Weights of a small CTC audio transcriber.
Training: muon at rate 0.0023, 6400 steps.
Data: trained on short read English sentences (LibriTTS-R), 23.6 epochs.
Rows from block 5 of a small CTC audio transcriber, named by matrix and row number. Rows with one number belong to one neuron. Each number is 50 + 15 x the weight over its row's rms, rounded and kept within 0 to 99. All counts start at 0. After the name is the row's rms in percent of the matrix's.
After each neuron's rows are labels from the 100 clips, of 14976, where the neuron reaches its highest value: "top examples" is what is common among them. Only what is clearly more common there than usual is listed. The data: short read English sentences (LibriTTS-R).
# fc1: first MLP up (model.blocks.5.ff1.fc1.weight, 768x256), inputs 0-85
# fc2: first MLP down (model.blocks.5.ff1.fc2.weight, 256x768, transposed), outputs 0-85

fc1.698 119:51 43 51 26 61 17 71 52 58 82 30 66 42 74 54 38 61 44 49 37 45 64 44 59 66 61 70 50 23 41 18 46 51 46 50 45 63 59 29 69 49 61 39 26 57 12 48 72 45 44 47 50 65 11 33 68 51 58 42 79 31 35 50 27 41 52 24 44 42 46 64 79 48 67 70 74 59 70 61 58 46 31 33 22 46 55
fc2.698 114:16 43 67 47 38 26 34 41 43 61 58 62 33 55 34 64 35 46 56 65 63 46 24 75 02 53 48 75 50 44 52 50 52 39 62 51 27 51 37 49 68 47 56 44 45 50 61 44 49 81 42 62 07 53 30 42 50 46 61 60 50 45 50 50 27 70 55 56 27 42 52 68 48 73 57 42 71 47 60 56 54 61 40 35 62 52
top examples: the word "have"; the word "her"

fc1.663 105:35 57 67 45 50 51 57 42 47 61 39 48 37 42 64 49 63 74 10 49 62 28 57 63 46 42 44 28 40 43 31 69 34 41 46 68 51 63 38 28 36 55 52 62 46 68 53 62 50 54 55 38 34 41 31 53 38 38 52 84 20 48 66 62 07 25 52 57 59 67 32 51 29 56 65 55 27 56 86 37 78 34 32 16 46 37
fc2.663 108:37 49 48 37 29 24 32 53 49 67 47 67 55 32 26 73 35 35 48 63 38 60 77 56 68 43 23 40 44 63 26 61 57 37 67 44 65 55 53 52 50 17 85 56 20 31 52 40 53 52 49 47 85 62 31 60 37 50 58 36 64 48 43 68 43 53 54 49 93 43 48 43 88 53 70 60 36 43 50 61 40 52 48 60 36 68
top examples: the word "what"; the word "but"

fc1.187 107:21 37 57 37 64 52 63 62 56 39 63 76 29 48 35 58 23 55 39 47 32 34 58 45 69 37 72 54 41 67 36 47 20 53 41 40 36 51 89 73 35 73 44 48 44 59 70 56 46 61 46 37 56 56 42 60 60 34 63 47 16 40 73 45 58 66 51 49 61 46 54 76 50 54 61 39 39 56 74 21 27 59 35 43 55 83
fc2.187 115:71 39 40 78 43 43 54 41 52 61 58 79 67 73 68 41 41 38 58 24 41 53 67 33 64 50 56 75 11 41 65 23 38 62 69 53 52 52 46 35 38 58 30 41 23 30 62 22 43 53 65 32 72 63 28 37 29 59 71 61 52 70 43 72 58 39 59 45 60 50 48 56 77 55 13 44 66 37 28 49 73 60 29 50 52 72
top examples: the word "we"; the word "he"

fc1.624 094:38 52 50 70 13 36 42 49 63 60 67 55 67 57 46 43 41 02 86 41 53 41 56 49 13 28 70 47 43 48 65 66 54 60 33 31 61 52 60 16 14 31 63 71 30 48 41 44 64 66 54 42 63 73 85 38 41 55 51 63 58 41 44 45 72 52 50 34 70 85 41 46 45 49 22 43 57 66 42 32 25 48 74 39 55 39
fc2.624 093:41 55 39 40 49 53 35 70 38 48 61 51 38 75 11 31 49 46 48 52 59 54 61 75 72 27 62 31 77 43 60 42 68 37 50 42 66 60 70 43 36 73 57 33 27 39 60 48 42 57 54 45 23 56 34 52 70 64 35 54 60 43 50 55 49 77 67 36 38 67 47 70 47 59 54 56 67 66 62 35 52 52 48 32 45 37
top examples: the word "to"

fc1.481 108:43 79 57 57 56 41 47 52 38 70 52 63 31 43 63 56 32 45 33 34 24 36 42 56 47 48 66 08 32 45 46 60 48 35 42 57 45 20 61 37 22 56 49 78 59 51 47 66 68 55 45 54 80 57 60 55 51 36 65 64 40 61 49 61 51 66 42 28 52 61 30 56 61 58 51 41 41 53 50 55 32 76 63 61 70 37
fc2.481 112:47 55 62 39 39 41 80 39 28 66 44 53 70 37 40 64 57 66 53 67 36 51 65 57 15 82 55 71 60 54 53 51 40 57 43 68 62 38 39 45 46 26 70 37 64 49 56 48 42 43 67 67 58 68 45 39 55 60 62 56 49 46 39 38 67 71 45 31 60 64 57 30 58 64 59 44 46 35 63 91 32 44 65 73 31 43
top examples: the word "was"; the word "it"

fc1.217 085:48 33 56 42 81 34 30 39 65 56 35 56 43 77 52 26 53 60 48 38 46 03 52 59 46 77 51 62 72 47 21 33 60 39 55 54 67 43 50 58 41 39 50 39 35 31 55 99 43 26 41 50 58 36 64 70 50 41 28 47 51 55 47 36 42 55 64 84 59 64 49 22 42 70 23 22 37 28 77 35 40 34 64 72 40 30
fc2.217 089:57 34 75 68 40 43 37 48 25 40 77 69 25 22 28 61 51 43 68 40 63 40 59 50 49 36 72 51 27 46 72 55 47 40 33 46 48 40 51 32 73 51 55 69 60 68 50 53 67 51 44 52 82 56 66 34 55 86 69 32 67 83 65 51 52 53 31 39 36 62 28 78 58 28 63 42 62 53 43 52 51 69 57 60 44 57
top examples: the word "said"

fc1.503 071:47 64 48 55 51 60 56 43 57 49 34 28 62 97 45 59 42 32 59 53 62 43 25 52 43 50 53 51 51 57 33 23 24 46 34 30 58 41 25 46 37 54 83 66 34 45 71 44 53 59 41 48 65 58 32 41 49 74 57 63 77 48 61 67 56 74 45 45 49 38 39 36 49 56 11 36 15 60 70 29 53 30 36 28 55 32
fc2.503 071:40 56 45 59 86 32 67 53 59 45 49 25 37 44 35 50 60 59 52 44 43 43 37 77 65 71 61 52 54 68 63 38 65 46 49 51 65 35 65 70 38 59 33 55 45 24 43 27 27 72 33 37 35 38 49 35 54 35 81 60 36 36 41 19 39 48 34 63 64 85 60 29 35 73 43 53 27 65 61 31 63 78 62 62 83 57
top examples: the word "have"

fc1.511 078:52 55 74 38 53 64 70 35 48 60 47 54 40 58 59 50 42 30 75 73 64 54 51 32 36 49 52 52 69 54 50 36 46 43 32 48 73 65 56 64 56 50 50 72 46 55 60 55 75 49 34 60 61 62 40 60 74 50 54 03 40 27 46 57 26 40 52 71 83 45 41 74 36 61 48 34 47 48 09 67 58 28 27 62 73 32
fc2.511 073:62 47 40 52 45 39 37 63 52 42 44 24 67 58 92 59 52 51 48 44 63 40 58 58 47 59 62 46 72 34 72 27 40 51 37 62 65 42 64 22 73 47 78 80 22 37 40 67 31 29 47 69 65 39 59 30 80 62 60 36 51 42 32 37 47 35 49 56 23 60 53 49 50 40 58 69 58 48 57 41 65 59 47 28 44 53
top examples: the word "took"

fc1.22 124:34 59 58 48 51 40 53 52 52 53 50 70 62 47 13 30 53 22 26 55 52 44 53 55 60 37 62 22 57 29 36 57 41 23 30 42 21 53 54 51 39 35 54 64 65 50 54 44 51 43 26 54 46 34 52 45 52 50 78 55 31 47 72 61 43 49 57 65 44 42 18 57 18 32 44 69 62 58 33 54 31 59 48 57 76 58
fc2.22 113:42 69 63 68 59 44 53 35 52 36 66 52 78 22 44 48 84 58 25 49 67 51 59 54 42 55 92 28 44 41 39 67 43 25 65 44 37 58 39 51 45 46 66 46 49 55 41 58 42 36 61 52 56 66 44 38 68 40 48 73 40 40 44 65 53 37 53 51 33 57 26 52 41 50 35 45 29 92 64 52 44 32 41 47 41 47
top examples: the word "said"

fc1.411 058:49 11 40 12 66 41 63 53 70 31 61 59 55 57 05 83 44 65 77 60 62 53 57 40 16 68 33 41 40 36 53 17 49 35 40 68 76 34 72 57 45 42 65 43 46 21 52 43 77 60 60 51 65 67 58 54 72 66 36 48 34 52 73 57 47 37 26 52 55 59 36 65 44 56 59 52 32 42 70 18 56 58 51 58 51 63
fc2.411 060:63 49 21 50 52 89 35 43 53 55 14 43 35 66 65 58 27 59 57 43 24 60 51 33 77 51 55 34 52 68 67 73 50 56 36 53 40 62 48 57 61 65 10 57 57 67 31 42 57 42 42 67 48 42 57 76 42 55 32 71 66 95 68 22 65 41 47 48 46 48 42 64 61 58 43 36 52 51 14 60 49 44 33 53 54 87
top examples: the word "have"

fc1.590 116:29 60 53 55 40 42 68 31 50 30 55 35 31 61 44 57 39 40 74 37 64 45 55 39 40 73 67 41 74 69 67 51 71 63 53 54 58 48 45 51 52 77 41 91 58 54 39 37 51 20 44 61 43 59 56 62 67 33 55 50 40 59 29 53 58 29 46 68 68 57 48 89 41 43 52 46 55 44 86 42 44 40 50 40 46 39
fc2.590 128:60 63 32 58 58 39 61 75 52 85 61 28 48 54 37 75 74 47 26 22 75 31 65 50 71 42 32 48 50 32 39 62 43 49 44 34 74 52 48 44 49 32 37 71 34 74 53 58 49 66 54 45 62 39 26 59 31 66 50 47 67 46 49 57 38 42 43 37 29 68 44 48 62 50 47 46 40 63 56 28 33 41 63 52 57 88
top examples: the word "what"

fc1.455 097:33 71 26 60 52 53 72 31 78 49 43 53 21 66 51 40 49 67 71 54 53 57 68 29 42 84 64 66 36 55 53 44 59 66 34 39 30 61 73 48 49 61 45 26 49 46 56 36 81 45 50 58 51 27 34 58 66 58 56 54 72 28 39 38 75 64 26 44 45 64 75 39 28 47 36 47 36 57 34 71 39 66 55 72 42 39
fc2.455 109:47 65 37 27 81 46 44 34 25 39 77 36 62 53 40 85 27 85 62 27 30 53 50 64 56 62 18 17 45 42 53 45 55 66 50 75 61 56 46 58 45 40 47 68 58 67 47 44 60 71 50 50 55 54 72 52 66 82 57 66 58 52 30 65 57 55 36 48 56 58 31 40 62 44 76 42 51 59 66 58 64 46 31 50 51 47
top examples: the word "to"

fc1.237 081:49 54 45 27 47 23 45 33 35 61 81 41 10 56 53 74 43 37 54 36 69 51 30 64 63 50 44 46 42 73 59 71 15 41 49 34 22 49 51 57 50 52 37 43 45 44 37 50 84 48 48 59 52 60 57 49 73 70 78 50 47 49 41 46 57 33 40 31 46 64 29 46 60 52 42 37 33 73 55 60 62 19 49 40 61 39
fc2.237 075:76 43 59 37 55 60 25 59 81 35 44 35 89 63 38 44 39 70 27 48 69 60 45 51 45 62 74 44 66 61 44 23 07 58 42 44 48 24 35 57 77 63 76 62 60 39 52 55 26 59 34 49 85 68 66 58 36 47 48 34 52 36 41 25 31 93 39 22 48 51 71 41 42 53 56 64 45 56 34 31 47 24 50 62 49 74
top examples: the word "have"; the word "of"

fc1.708 115:52 52 38 72 46 39 72 66 36 76 44 54 31 41 37 50 45 77 26 79 66 79 37 52 49 58 45 59 52 45 51 55 60 61 25 55 50 77 48 50 63 69 46 47 48 50 47 35 52 80 84 21 30 62 56 22 66 31 26 40 41 61 85 56 46 53 39 46 34 40 59 57 58 59 42 24 72 67 68 71 24 60 63 64 44 77
fc2.708 103:51 50 23 32 43 65 37 47 55 40 37 57 73 02 57 72 45 51 29 48 63 34 45 67 61 57 40 43 61 73 55 61 47 58 51 37 46 64 29 58 43 76 72 59 70 44 22 66 46 69 54 44 19 26 57 56 54 51 33 43 54 61 41 49 38 32 49 71 29 73 65 30 65 57 46 49 79 28 70 62 69 43 61 43 51 64
top examples: the word "the"

fc1.122 111:52 52 49 59 66 58 41 70 44 61 42 51 43 68 38 52 59 48 68 27 34 32 36 65 59 91 26 42 82 29 25 51 39 54 57 48 56 27 63 00 52 64 35 66 66 26 47 36 39 66 47 51 74 52 29 64 57 75 38 53 24 67 19 27 34 34 51 51 43 57 47 33 63 42 49 54 39 43 63 60 21 46 49 22 41 16
fc2.122 112:71 37 50 56 37 36 73 53 74 40 52 38 80 46 49 48 42 66 49 37 30 47 56 51 52 49 65 28 46 46 34 48 46 51 73 44 45 76 58 39 54 77 38 37 49 60 41 44 38 64 51 30 57 29 31 49 23 44 37 46 27 35 48 43 67 63 55 51 32 55 65 60 48 53 38 59 49 62 49 64 13 55 57 29 36 15
top examples: the word "was"

fc1.589 122:29 44 45 55 46 60 49 55 49 84 43 69 47 53 48 67 37 50 47 38 50 45 67 79 62 55 47 27 49 08 64 75 80 55 30 23 34 43 48 33 49 75 61 38 42 45 84 58 46 43 52 35 37 41 32 60 75 41 69 50 41 26 42 28 34 38 40 56 41 65 45 40 39 67 37 84 42 53 38 36 61 54 46 46 55 68
fc2.589 121:50 54 42 43 99 66 31 36 40 26 57 42 24 37 75 47 76 68 70 47 23 70 66 49 30 57 44 53 63 63 54 34 58 31 31 51 35 74 76 54 66 48 75 61 46 26 50 61 57 09 58 74 32 73 48 86 68 61 62 47 49 44 37 46 49 63 58 63 62 75 23 19 41 42 40 42 39 42 51 58 40 87 40 62 27 30
top examples: the word "what"; the word "was"

fc1.147 114:47 26 49 61 32 47 37 42 40 65 50 39 48 36 70 28 82 42 49 46 48 55 47 56 37 51 84 44 34 40 64 68 48 65 51 49 36 49 24 61 33 36 58 46 52 65 55 53 66 38 75 60 50 40 54 52 30 80 36 61 47 57 66 44 66 49 35 81 71 50 44 24 41 43 56 70 48 50 49 47 45 52 78 49 73 41
fc2.147 120:45 42 54 35 43 60 77 62 37 44 50 63 54 67 24 39 38 47 54 52 41 29 33 75 47 32 47 51 46 53 47 59 50 73 41 35 76 35 42 55 27 73 78 47 51 47 51 12 36 47 56 18 56 29 41 72 53 44 44 55 35 60 47 49 45 47 72 43 40 66 66 55 17 58 51 43 33 50 76 47 53 29 61 45 80 54
top examples: the word "we"

fc1.748 112:61 65 55 47 57 65 49 46 35 29 44 50 75 55 44 41 35 38 39 47 43 52 50 49 61 69 59 57 55 67 05 38 32 53 29 81 65 20 64 39 00 31 71 39 50 56 39 70 37 91 81 48 40 50 27 65 38 57 56 52 35 52 39 64 59 36 64 48 57 51 47 48 40 41 48 52 50 19 41 31 45 52 54 23 29 47
fc2.748 121:48 54 33 41 45 53 49 60 28 78 32 45 52 62 31 45 62 32 34 50 59 56 59 36 52 63 44 57 51 38 38 58 30 62 50 43 59 38 52 57 39 32 69 50 24 47 41 46 74 53 59 31 35 21 58 58 55 45 56 55 34 39 35 39 57 40 49 49 73 33 60 60 35 50 13 80 64 71 42 62 64 66 61 72 34 38
top examples: the word "that"; the word "was"

fc1.539 091:15 70 38 61 63 37 52 48 65 42 52 50 65 58 64 52 56 43 52 34 30 69 29 43 58 61 48 49 38 36 43 50 62 59 66 40 55 48 44 42 70 46 54 62 41 49 67 43 32 50 41 62 52 71 65 24 64 58 72 70 36 59 60 81 40 47 52 69 57 58 36 48 51 37 55 64 66 89 37 40 33 27 47 71 42 30
fc2.539 090:38 43 43 66 65 43 35 37 40 51 25 36 59 35 60 97 45 63 66 59 56 16 63 59 66 40 45 48 44 38 42 69 60 52 58 48 67 45 32 48 55 56 66 65 50 54 16 58 33 60 31 39 55 64 50 87 52 52 57 75 64 34 57 64 59 59 32 69 50 61 69 50 49 54 14 35 47 74 57 31 41 14 53 50 51 45
top examples: the word "what"

fc1.18 082:71 30 22 88 57 60 59 39 76 43 24 51 60 42 57 34 64 51 23 31 40 41 33 33 33 60 58 46 67 48 43 97 61 66 51 60 31 65 63 39 31 68 23 56 55 74 78 37 57 28 50 54 39 41 60 99 65 60 70 74 33 26 62 60 29 48 68 55 54 38 55 70 57 64 44 48 50 43 30 35 54 39 51 52 48 47
fc2.18 072:23 44 71 23 49 63 65 62 43 56 78 39 54 56 28 39 40 57 54 61 25 58 42 10 35 42 52 37 20 59 71 76 63 53 67 34 47 64 52 39 65 45 23 42 53 56 75 43 41 70 66 35 31 52 65 51 44 47 37 50 69 36 69 35 57 67 53 51 63 55 36 56 46 35 53 49 46 87 49 75 71 54 49 54 45 62
top examples: the word "what"

fc1.709 131:73 37 52 49 04 53 41 53 48 48 51 57 47 38 41 37 58 68 49 35 40 32 43 59 27 58 65 14 20 57 48 59 37 62 62 47 16 43 35 31 32 48 62 48 54 70 59 63 47 63 63 57 60 57 37 80 54 54 87 29 31 59 39 62 36 14 17 26 55 41 43 34 30 68 39 35 67 40 82 35 37 43 49 65 50 40
fc2.709 138:54 38 61 32 44 66 11 62 62 30 23 52 48 35 60 60 55 52 71 44 71 61 58 82 37 57 35 41 39 70 55 53 35 63 47 62 57 60 54 44 70 45 62 44 45 71 62 61 83 33 45 39 65 41 42 52 76 43 52 78 69 23 65 45 27 47 32 37 45 31 52 50 11 65 58 35 44 37 52 38 45 32 29 55 31 37
top examples: the word "to"

fc1.336 067:58 64 57 48 35 76 45 62 34 36 52 55 71 29 43 37 53 71 55 42 85 10 25 52 42 58 52 41 42 49 64 44 70 57 54 55 60 51 41 60 49 45 54 62 41 26 29 56 41 68 35 25 58 81 44 67 64 24 45 52 38 40 51 55 69 55 47 68 50 60 50 38 41 51 65 62 36 36 64 63 49 43 57 61 32 51
fc2.336 071:48 41 60 47 65 78 24 53 29 49 71 40 33 39 47 62 46 56 42 53 26 59 62 59 66 59 44 55 39 39 64 43 29 22 29 70 62 49 57 45 45 42 62 49 33 48 53 13 51 48 58 53 49 53 28 41 55 44 46 99 43 67 54 41 42 32 55 35 46 44 47 62 44 27 39 24 32 74 41 53 47 48 70 45 21 46
top examples: the word "said"

fc1.566 092:55 74 50 39 39 52 48 33 53 48 66 48 58 62 49 25 36 54 47 48 43 45 26 40 66 68 60 45 28 57 47 27 66 59 55 57 34 44 22 70 49 28 48 52 46 62 52 42 29 57 48 59 47 54 71 44 42 28 22 50 52 18 67 33 64 77 42 64 41 75 55 75 76 65 61 43 22 43 59 62 66 45 41 54 65 65
fc2.566 084:27 46 45 44 65 66 57 33 45 69 47 31 23 55 59 78 32 63 41 52 58 18 59 59 57 60 65 42 25 44 02 59 63 41 59 45 50 58 48 47 52 34 74 58 49 51 77 73 57 37 47 48 40 59 51 52 57 39 46 64 40 79 56 34 33 59 50 63 62 33 47 65 62 77 54 53 45 28 50 43 57 45 37 46 26 41
top examples: the word "was"

fc1.728 089:36 25 54 55 52 46 39 38 46 29 37 50 55 37 46 42 17 62 45 33 95 66 49 46 69 68 50 48 66 53 54 18 57 73 37 69 47 75 39 53 43 42 46 43 69 21 68 62 43 48 53 52 62 83 33 49 58 27 46 17 65 39 00 36 50 29 50 76 55 70 84 63 46 74 45 54 57 25 48 42 54 51 31 37 37 35
fc2.728 086:48 39 33 43 58 71 32 57 47 37 59 60 50 34 85 39 44 66 67 70 51 58 56 78 60 30 34 56 38 41 39 43 56 42 27 31 66 45 58 53 65 55 39 39 38 54 52 28 65 35 49 51 57 46 88 34 72 86 65 61 28 62 52 32 53 48 52 37 45 40 32 49 60 34 35 49 61 38 64 70 55 60 55 43 50 56
top examples: the word "to"

fc1.637 091:51 54 46 64 48 48 77 60 78 39 57 90 58 28 15 69 61 57 46 72 64 41 62 51 63 66 39 37 25 63 33 39 58 81 39 48 73 39 58 32 49 66 57 59 58 59 46 34 55 44 49 67 32 48 30 52 23 63 48 41 64 62 50 56 51 40 55 49 58 49 42 52 44 45 42 53 22 48 25 38 34 60 62 12 54 50
fc2.637 086:79 53 65 48 34 67 76 61 39 41 66 26 43 37 35 62 54 57 58 43 45 54 56 30 52 59 46 42 42 38 57 25 70 46 05 35 46 71 54 03 72 22 42 39 76 30 33 68 55 45 59 67 46 37 26 29 27 22 73 32 57 60 29 33 64 68 46 40 73 42 41 72 28 72 59 59 55 52 66 63 44 43 37 29 61 46
top examples: the word "to"

fc1.139 104:83 52 53 66 74 21 31 60 55 58 84 35 53 26 52 33 78 45 66 64 65 56 49 54 59 43 51 36 68 37 60 46 44 40 53 39 70 59 35 33 28 37 50 73 36 43 63 58 57 38 48 37 24 65 26 56 51 67 48 34 45 40 36 70 32 57 50 31 45 43 58 73 72 34 49 63 56 39 33 70 66 41 44 32 71 82
fc2.139 102:32 34 47 48 66 41 41 28 65 04 47 62 24 90 66 61 54 59 20 36 49 45 49 57 53 48 40 49 55 65 80 54 42 64 42 56 55 44 64 46 49 74 74 31 53 56 65 32 80 34 44 71 69 38 37 60 39 33 56 47 26 55 73 60 60 33 53 56 36 51 50 61 51 50 34 66 50 45 74 50 39 70 83 45 64 32
top examples: the word "the"

fc1.96 076:80 38 61 28 57 37 59 61 63 53 15 46 50 47 51 54 55 33 59 31 52 48 60 53 22 48 48 50 58 30 54 99 27 48 54 55 20 49 18 56 23 55 70 42 44 71 46 42 43 51 59 39 34 47 54 54 57 34 37 57 38 49 43 53 60 49 34 54 15 74 65 70 48 70 51 69 49 54 50 35 55 73 45 39 54 37
fc2.96 079:14 86 53 27 69 82 52 72 69 44 52 24 54 64 51 59 43 41 34 46 30 51 49 28 20 34 16 76 33 61 35 30 46 19 39 48 53 40 46 69 53 82 51 60 34 30 69 39 61 32 60 35 42 71 68 57 36 55 64 37 55 63 23 63 57 40 70 52 70 51 58 31 59 50 63 61 56 68 44 48 35 64 49 46 54 73
top examples: the word "what"

fc1.53 088:63 29 54 67 19 48 36 32 40 40 56 49 44 86 36 46 37 31 35 39 57 74 30 54 39 31 69 51 45 43 51 63 71 93 50 83 41 44 45 42 38 59 67 50 71 36 72 42 53 52 57 78 18 42 61 46 51 76 63 51 41 55 35 54 60 45 45 34 43 47 39 63 53 81 47 43 77 45 55 50 46 49 62 60 71 55
fc2.53 085:48 54 10 59 45 45 67 36 39 59 73 65 53 71 37 66 43 42 34 43 42 24 33 44 61 51 70 41 58 69 62 45 33 50 63 60 39 44 66 35 29 48 60 29 46 24 33 33 16 43 35 44 52 55 51 42 17 54 61 40 45 58 69 65 53 61 68 65 45 79 61 33 67 42 66 45 43 46 32 35 35 48 43 55 36 60
top examples: the word "we"

fc1.527 098:87 53 72 67 62 45 49 54 61 48 68 25 61 65 51 68 51 39 46 44 46 76 57 77 30 57 44 41 68 43 33 51 61 50 55 54 43 49 44 54 42 33 12 65 31 77 46 53 69 39 48 31 49 38 57 44 83 42 52 46 36 56 50 46 28 54 60 75 58 64 73 49 49 67 86 41 60 53 24 37 55 19 39 34 41 25
fc2.527 092:47 48 53 51 35 48 44 69 61 32 51 62 38 44 82 51 68 39 79 57 47 17 56 37 40 62 56 55 68 87 59 70 40 37 60 69 25 32 46 31 53 33 31 42 64 36 45 50 65 60 37 39 66 56 56 66 47 63 58 53 46 67 63 48 63 30 54 26 61 36 51 65 38 59 40 48 74 73 44 52 24 58 59 39 39 80
top examples: the word "what"; the word "but"

fc1.313 108:27 37 36 38 50 56 53 66 62 49 63 56 43 49 79 44 35 31 49 80 33 24 48 23 60 61 30 53 51 56 57 33 61 70 75 64 67 55 43 47 39 61 53 54 53 53 59 61 42 24 69 26 54 65 41 36 40 30 46 54 53 47 78 51 71 62 50 69 43 24 43 21 74 42 53 34 54 33 32 49 35 73 61 46 55 46
fc2.313 108:68 50 31 30 54 38 58 36 47 55 74 20 32 46 62 54 62 10 51 50 47 49 42 26 56 57 71 43 53 85 51 59 40 64 47 46 51 77 34 54 45 41 70 37 47 47 58 41 59 62 20 56 69 42 71 43 29 52 46 32 76 37 48 44 50 61 65 59 49 34 39 42 43 48 45 48 43 54 61 38 44 48 80 69 48 29
top examples: the word "was"

fc1.550 107:41 72 46 55 79 44 44 35 22 69 37 41 69 61 59 51 26 45 82 52 68 68 59 52 94 50 44 44 41 46 66 26 22 42 73 55 64 64 41 56 62 46 38 45 47 45 50 85 67 45 60 48 42 93 43 36 44 58 49 42 58 68 38 65 62 69 30 57 59 35 49 49 50 31 33 66 40 48 70 23 58 58 44 38 77 35
fc2.550 110:42 62 36 51 56 40 59 38 62 76 56 49 43 53 22 70 36 44 50 48 87 53 55 58 47 46 47 44 62 23 71 49 65 23 49 56 41 05 40 32 53 44 64 51 22 50 59 50 52 67 66 21 36 55 58 65 42 56 39 50 54 46 40 50 36 61 70 18 53 68 48 66 70 39 67 61 53 65 28 49 73 71 54 56 30 72
top examples: the word "to"

fc1.132 115:41 68 38 54 31 45 39 54 88 31 21 43 28 81 53 28 41 54 47 37 54 15 46 52 77 47 59 62 49 53 43 52 41 43 52 68 54 48 67 47 68 68 43 40 45 59 48 68 47 43 34 47 46 32 44 72 28 52 46 68 40 62 63 34 81 41 43 62 69 32 46 64 50 62 35 35 53 61 19 39 33 73 70 37 52 35
fc2.132 123:53 50 67 24 50 36 36 64 61 64 45 43 37 29 62 60 55 31 51 69 65 69 29 40 34 62 53 56 66 60 59 78 38 39 43 41 41 47 57 55 41 43 39 48 52 53 65 57 71 35 57 48 76 71 27 61 72 63 40 81 39 10 36 48 45 54 62 38 57 53 61 40 31 69 63 51 50 37 54 40 28 58 67 67 52 49
top examples: the word "was"; the word "it"; the word "a"

fc1.752 091:82 73 65 42 50 42 47 38 42 46 35 31 48 58 60 32 66 41 49 51 85 58 52 42 42 46 51 58 53 20 23 63 56 57 43 47 57 31 68 08 44 70 76 63 38 26 49 49 56 25 52 52 28 84 41 46 68 44 63 48 65 50 37 74 64 69 42 43 48 34 41 45 59 44 48 86 62 35 52 55 48 12 54 54 39 29
fc2.752 093:22 82 37 67 28 44 26 44 37 44 35 69 56 72 64 70 71 48 79 27 46 62 55 21 58 58 56 32 66 31 58 47 26 43 52 49 32 08 29 79 49 58 50 48 35 70 69 64 34 49 39 19 43 55 60 51 11 39 61 72 46 58 62 39 56 55 30 44 59 33 56 49 75 66 37 51 42 40 55 36 53 64 28 44 34 54
top examples: the word "that"

fc1.374 114:44 72 39 40 59 41 45 98 42 33 66 47 32 58 56 39 58 52 29 62 60 25 48 41 47 57 44 31 44 53 45 20 46 60 67 60 62 26 41 43 50 66 47 49 43 67 55 36 50 55 65 40 37 36 60 29 52 72 45 81 53 43 82 33 66 68 38 65 47 73 42 45 73 40 51 57 58 53 49 46 57 64 60 38 73 35
fc2.374 104:62 55 46 42 59 46 34 61 65 37 52 31 47 40 61 44 58 88 22 22 77 63 50 63 52 50 42 43 35 70 80 72 50 41 50 52 55 85 35 50 31 18 77 44 50 65 65 55 60 51 40 55 38 45 56 57 66 61 39 27 49 70 50 59 27 41 41 77 40 25 60 32 60 53 29 63 41 53 47 47 36 23 42 41 24 49
top examples: the word "was"; the word "his"

fc1.39 123:43 50 58 53 21 27 76 41 58 43 32 62 36 35 60 58 21 56 56 36 72 31 32 73 30 68 44 38 47 56 60 28 42 52 39 67 34 63 40 48 48 34 57 51 64 34 55 62 34 37 66 54 47 34 40 61 37 64 61 42 55 40 42 35 46 54 46 61 62 60 47 48 62 73 26 63 55 56 61 40 60 36 43 31 44 45
fc2.39 130:47 40 22 37 31 64 56 60 38 49 46 66 40 74 47 47 29 60 58 46 20 76 60 70 25 76 20 49 53 63 51 53 42 46 68 24 63 66 78 68 29 30 72 52 58 49 27 54 83 72 45 58 40 53 21 87 59 66 70 52 45 28 47 25 35 28 37 37 46 48 63 43 39 60 70 50 40 54 49 59 53 50 39 57 37 43
top examples: the word "to"; the word "of"

fc1.561 087:65 32 87 68 65 48 51 60 43 44 61 72 34 58 68 31 12 44 28 49 06 64 67 59 23 41 58 59 57 33 30 46 55 48 38 42 48 48 38 37 24 55 51 23 44 56 31 44 50 32 61 41 26 62 24 29 61 50 49 42 22 38 66 84 62 69 68 42 54 35 52 52 42 54 85 56 67 58 50 50 59 74 62 29 60 66
fc2.561 086:68 51 40 51 53 69 61 59 42 45 22 67 44 28 71 53 49 79 71 70 52 51 64 47 51 52 62 89 56 51 37 26 47 58 36 32 60 53 35 46 43 77 52 29 47 91 50 16 41 67 43 40 45 46 47 40 49 48 34 50 28 66 66 64 46 50 41 34 54 69 55 59 41 73 22 46 51 49 52 29 31 31 46 73 58 49
top examples: the word "we"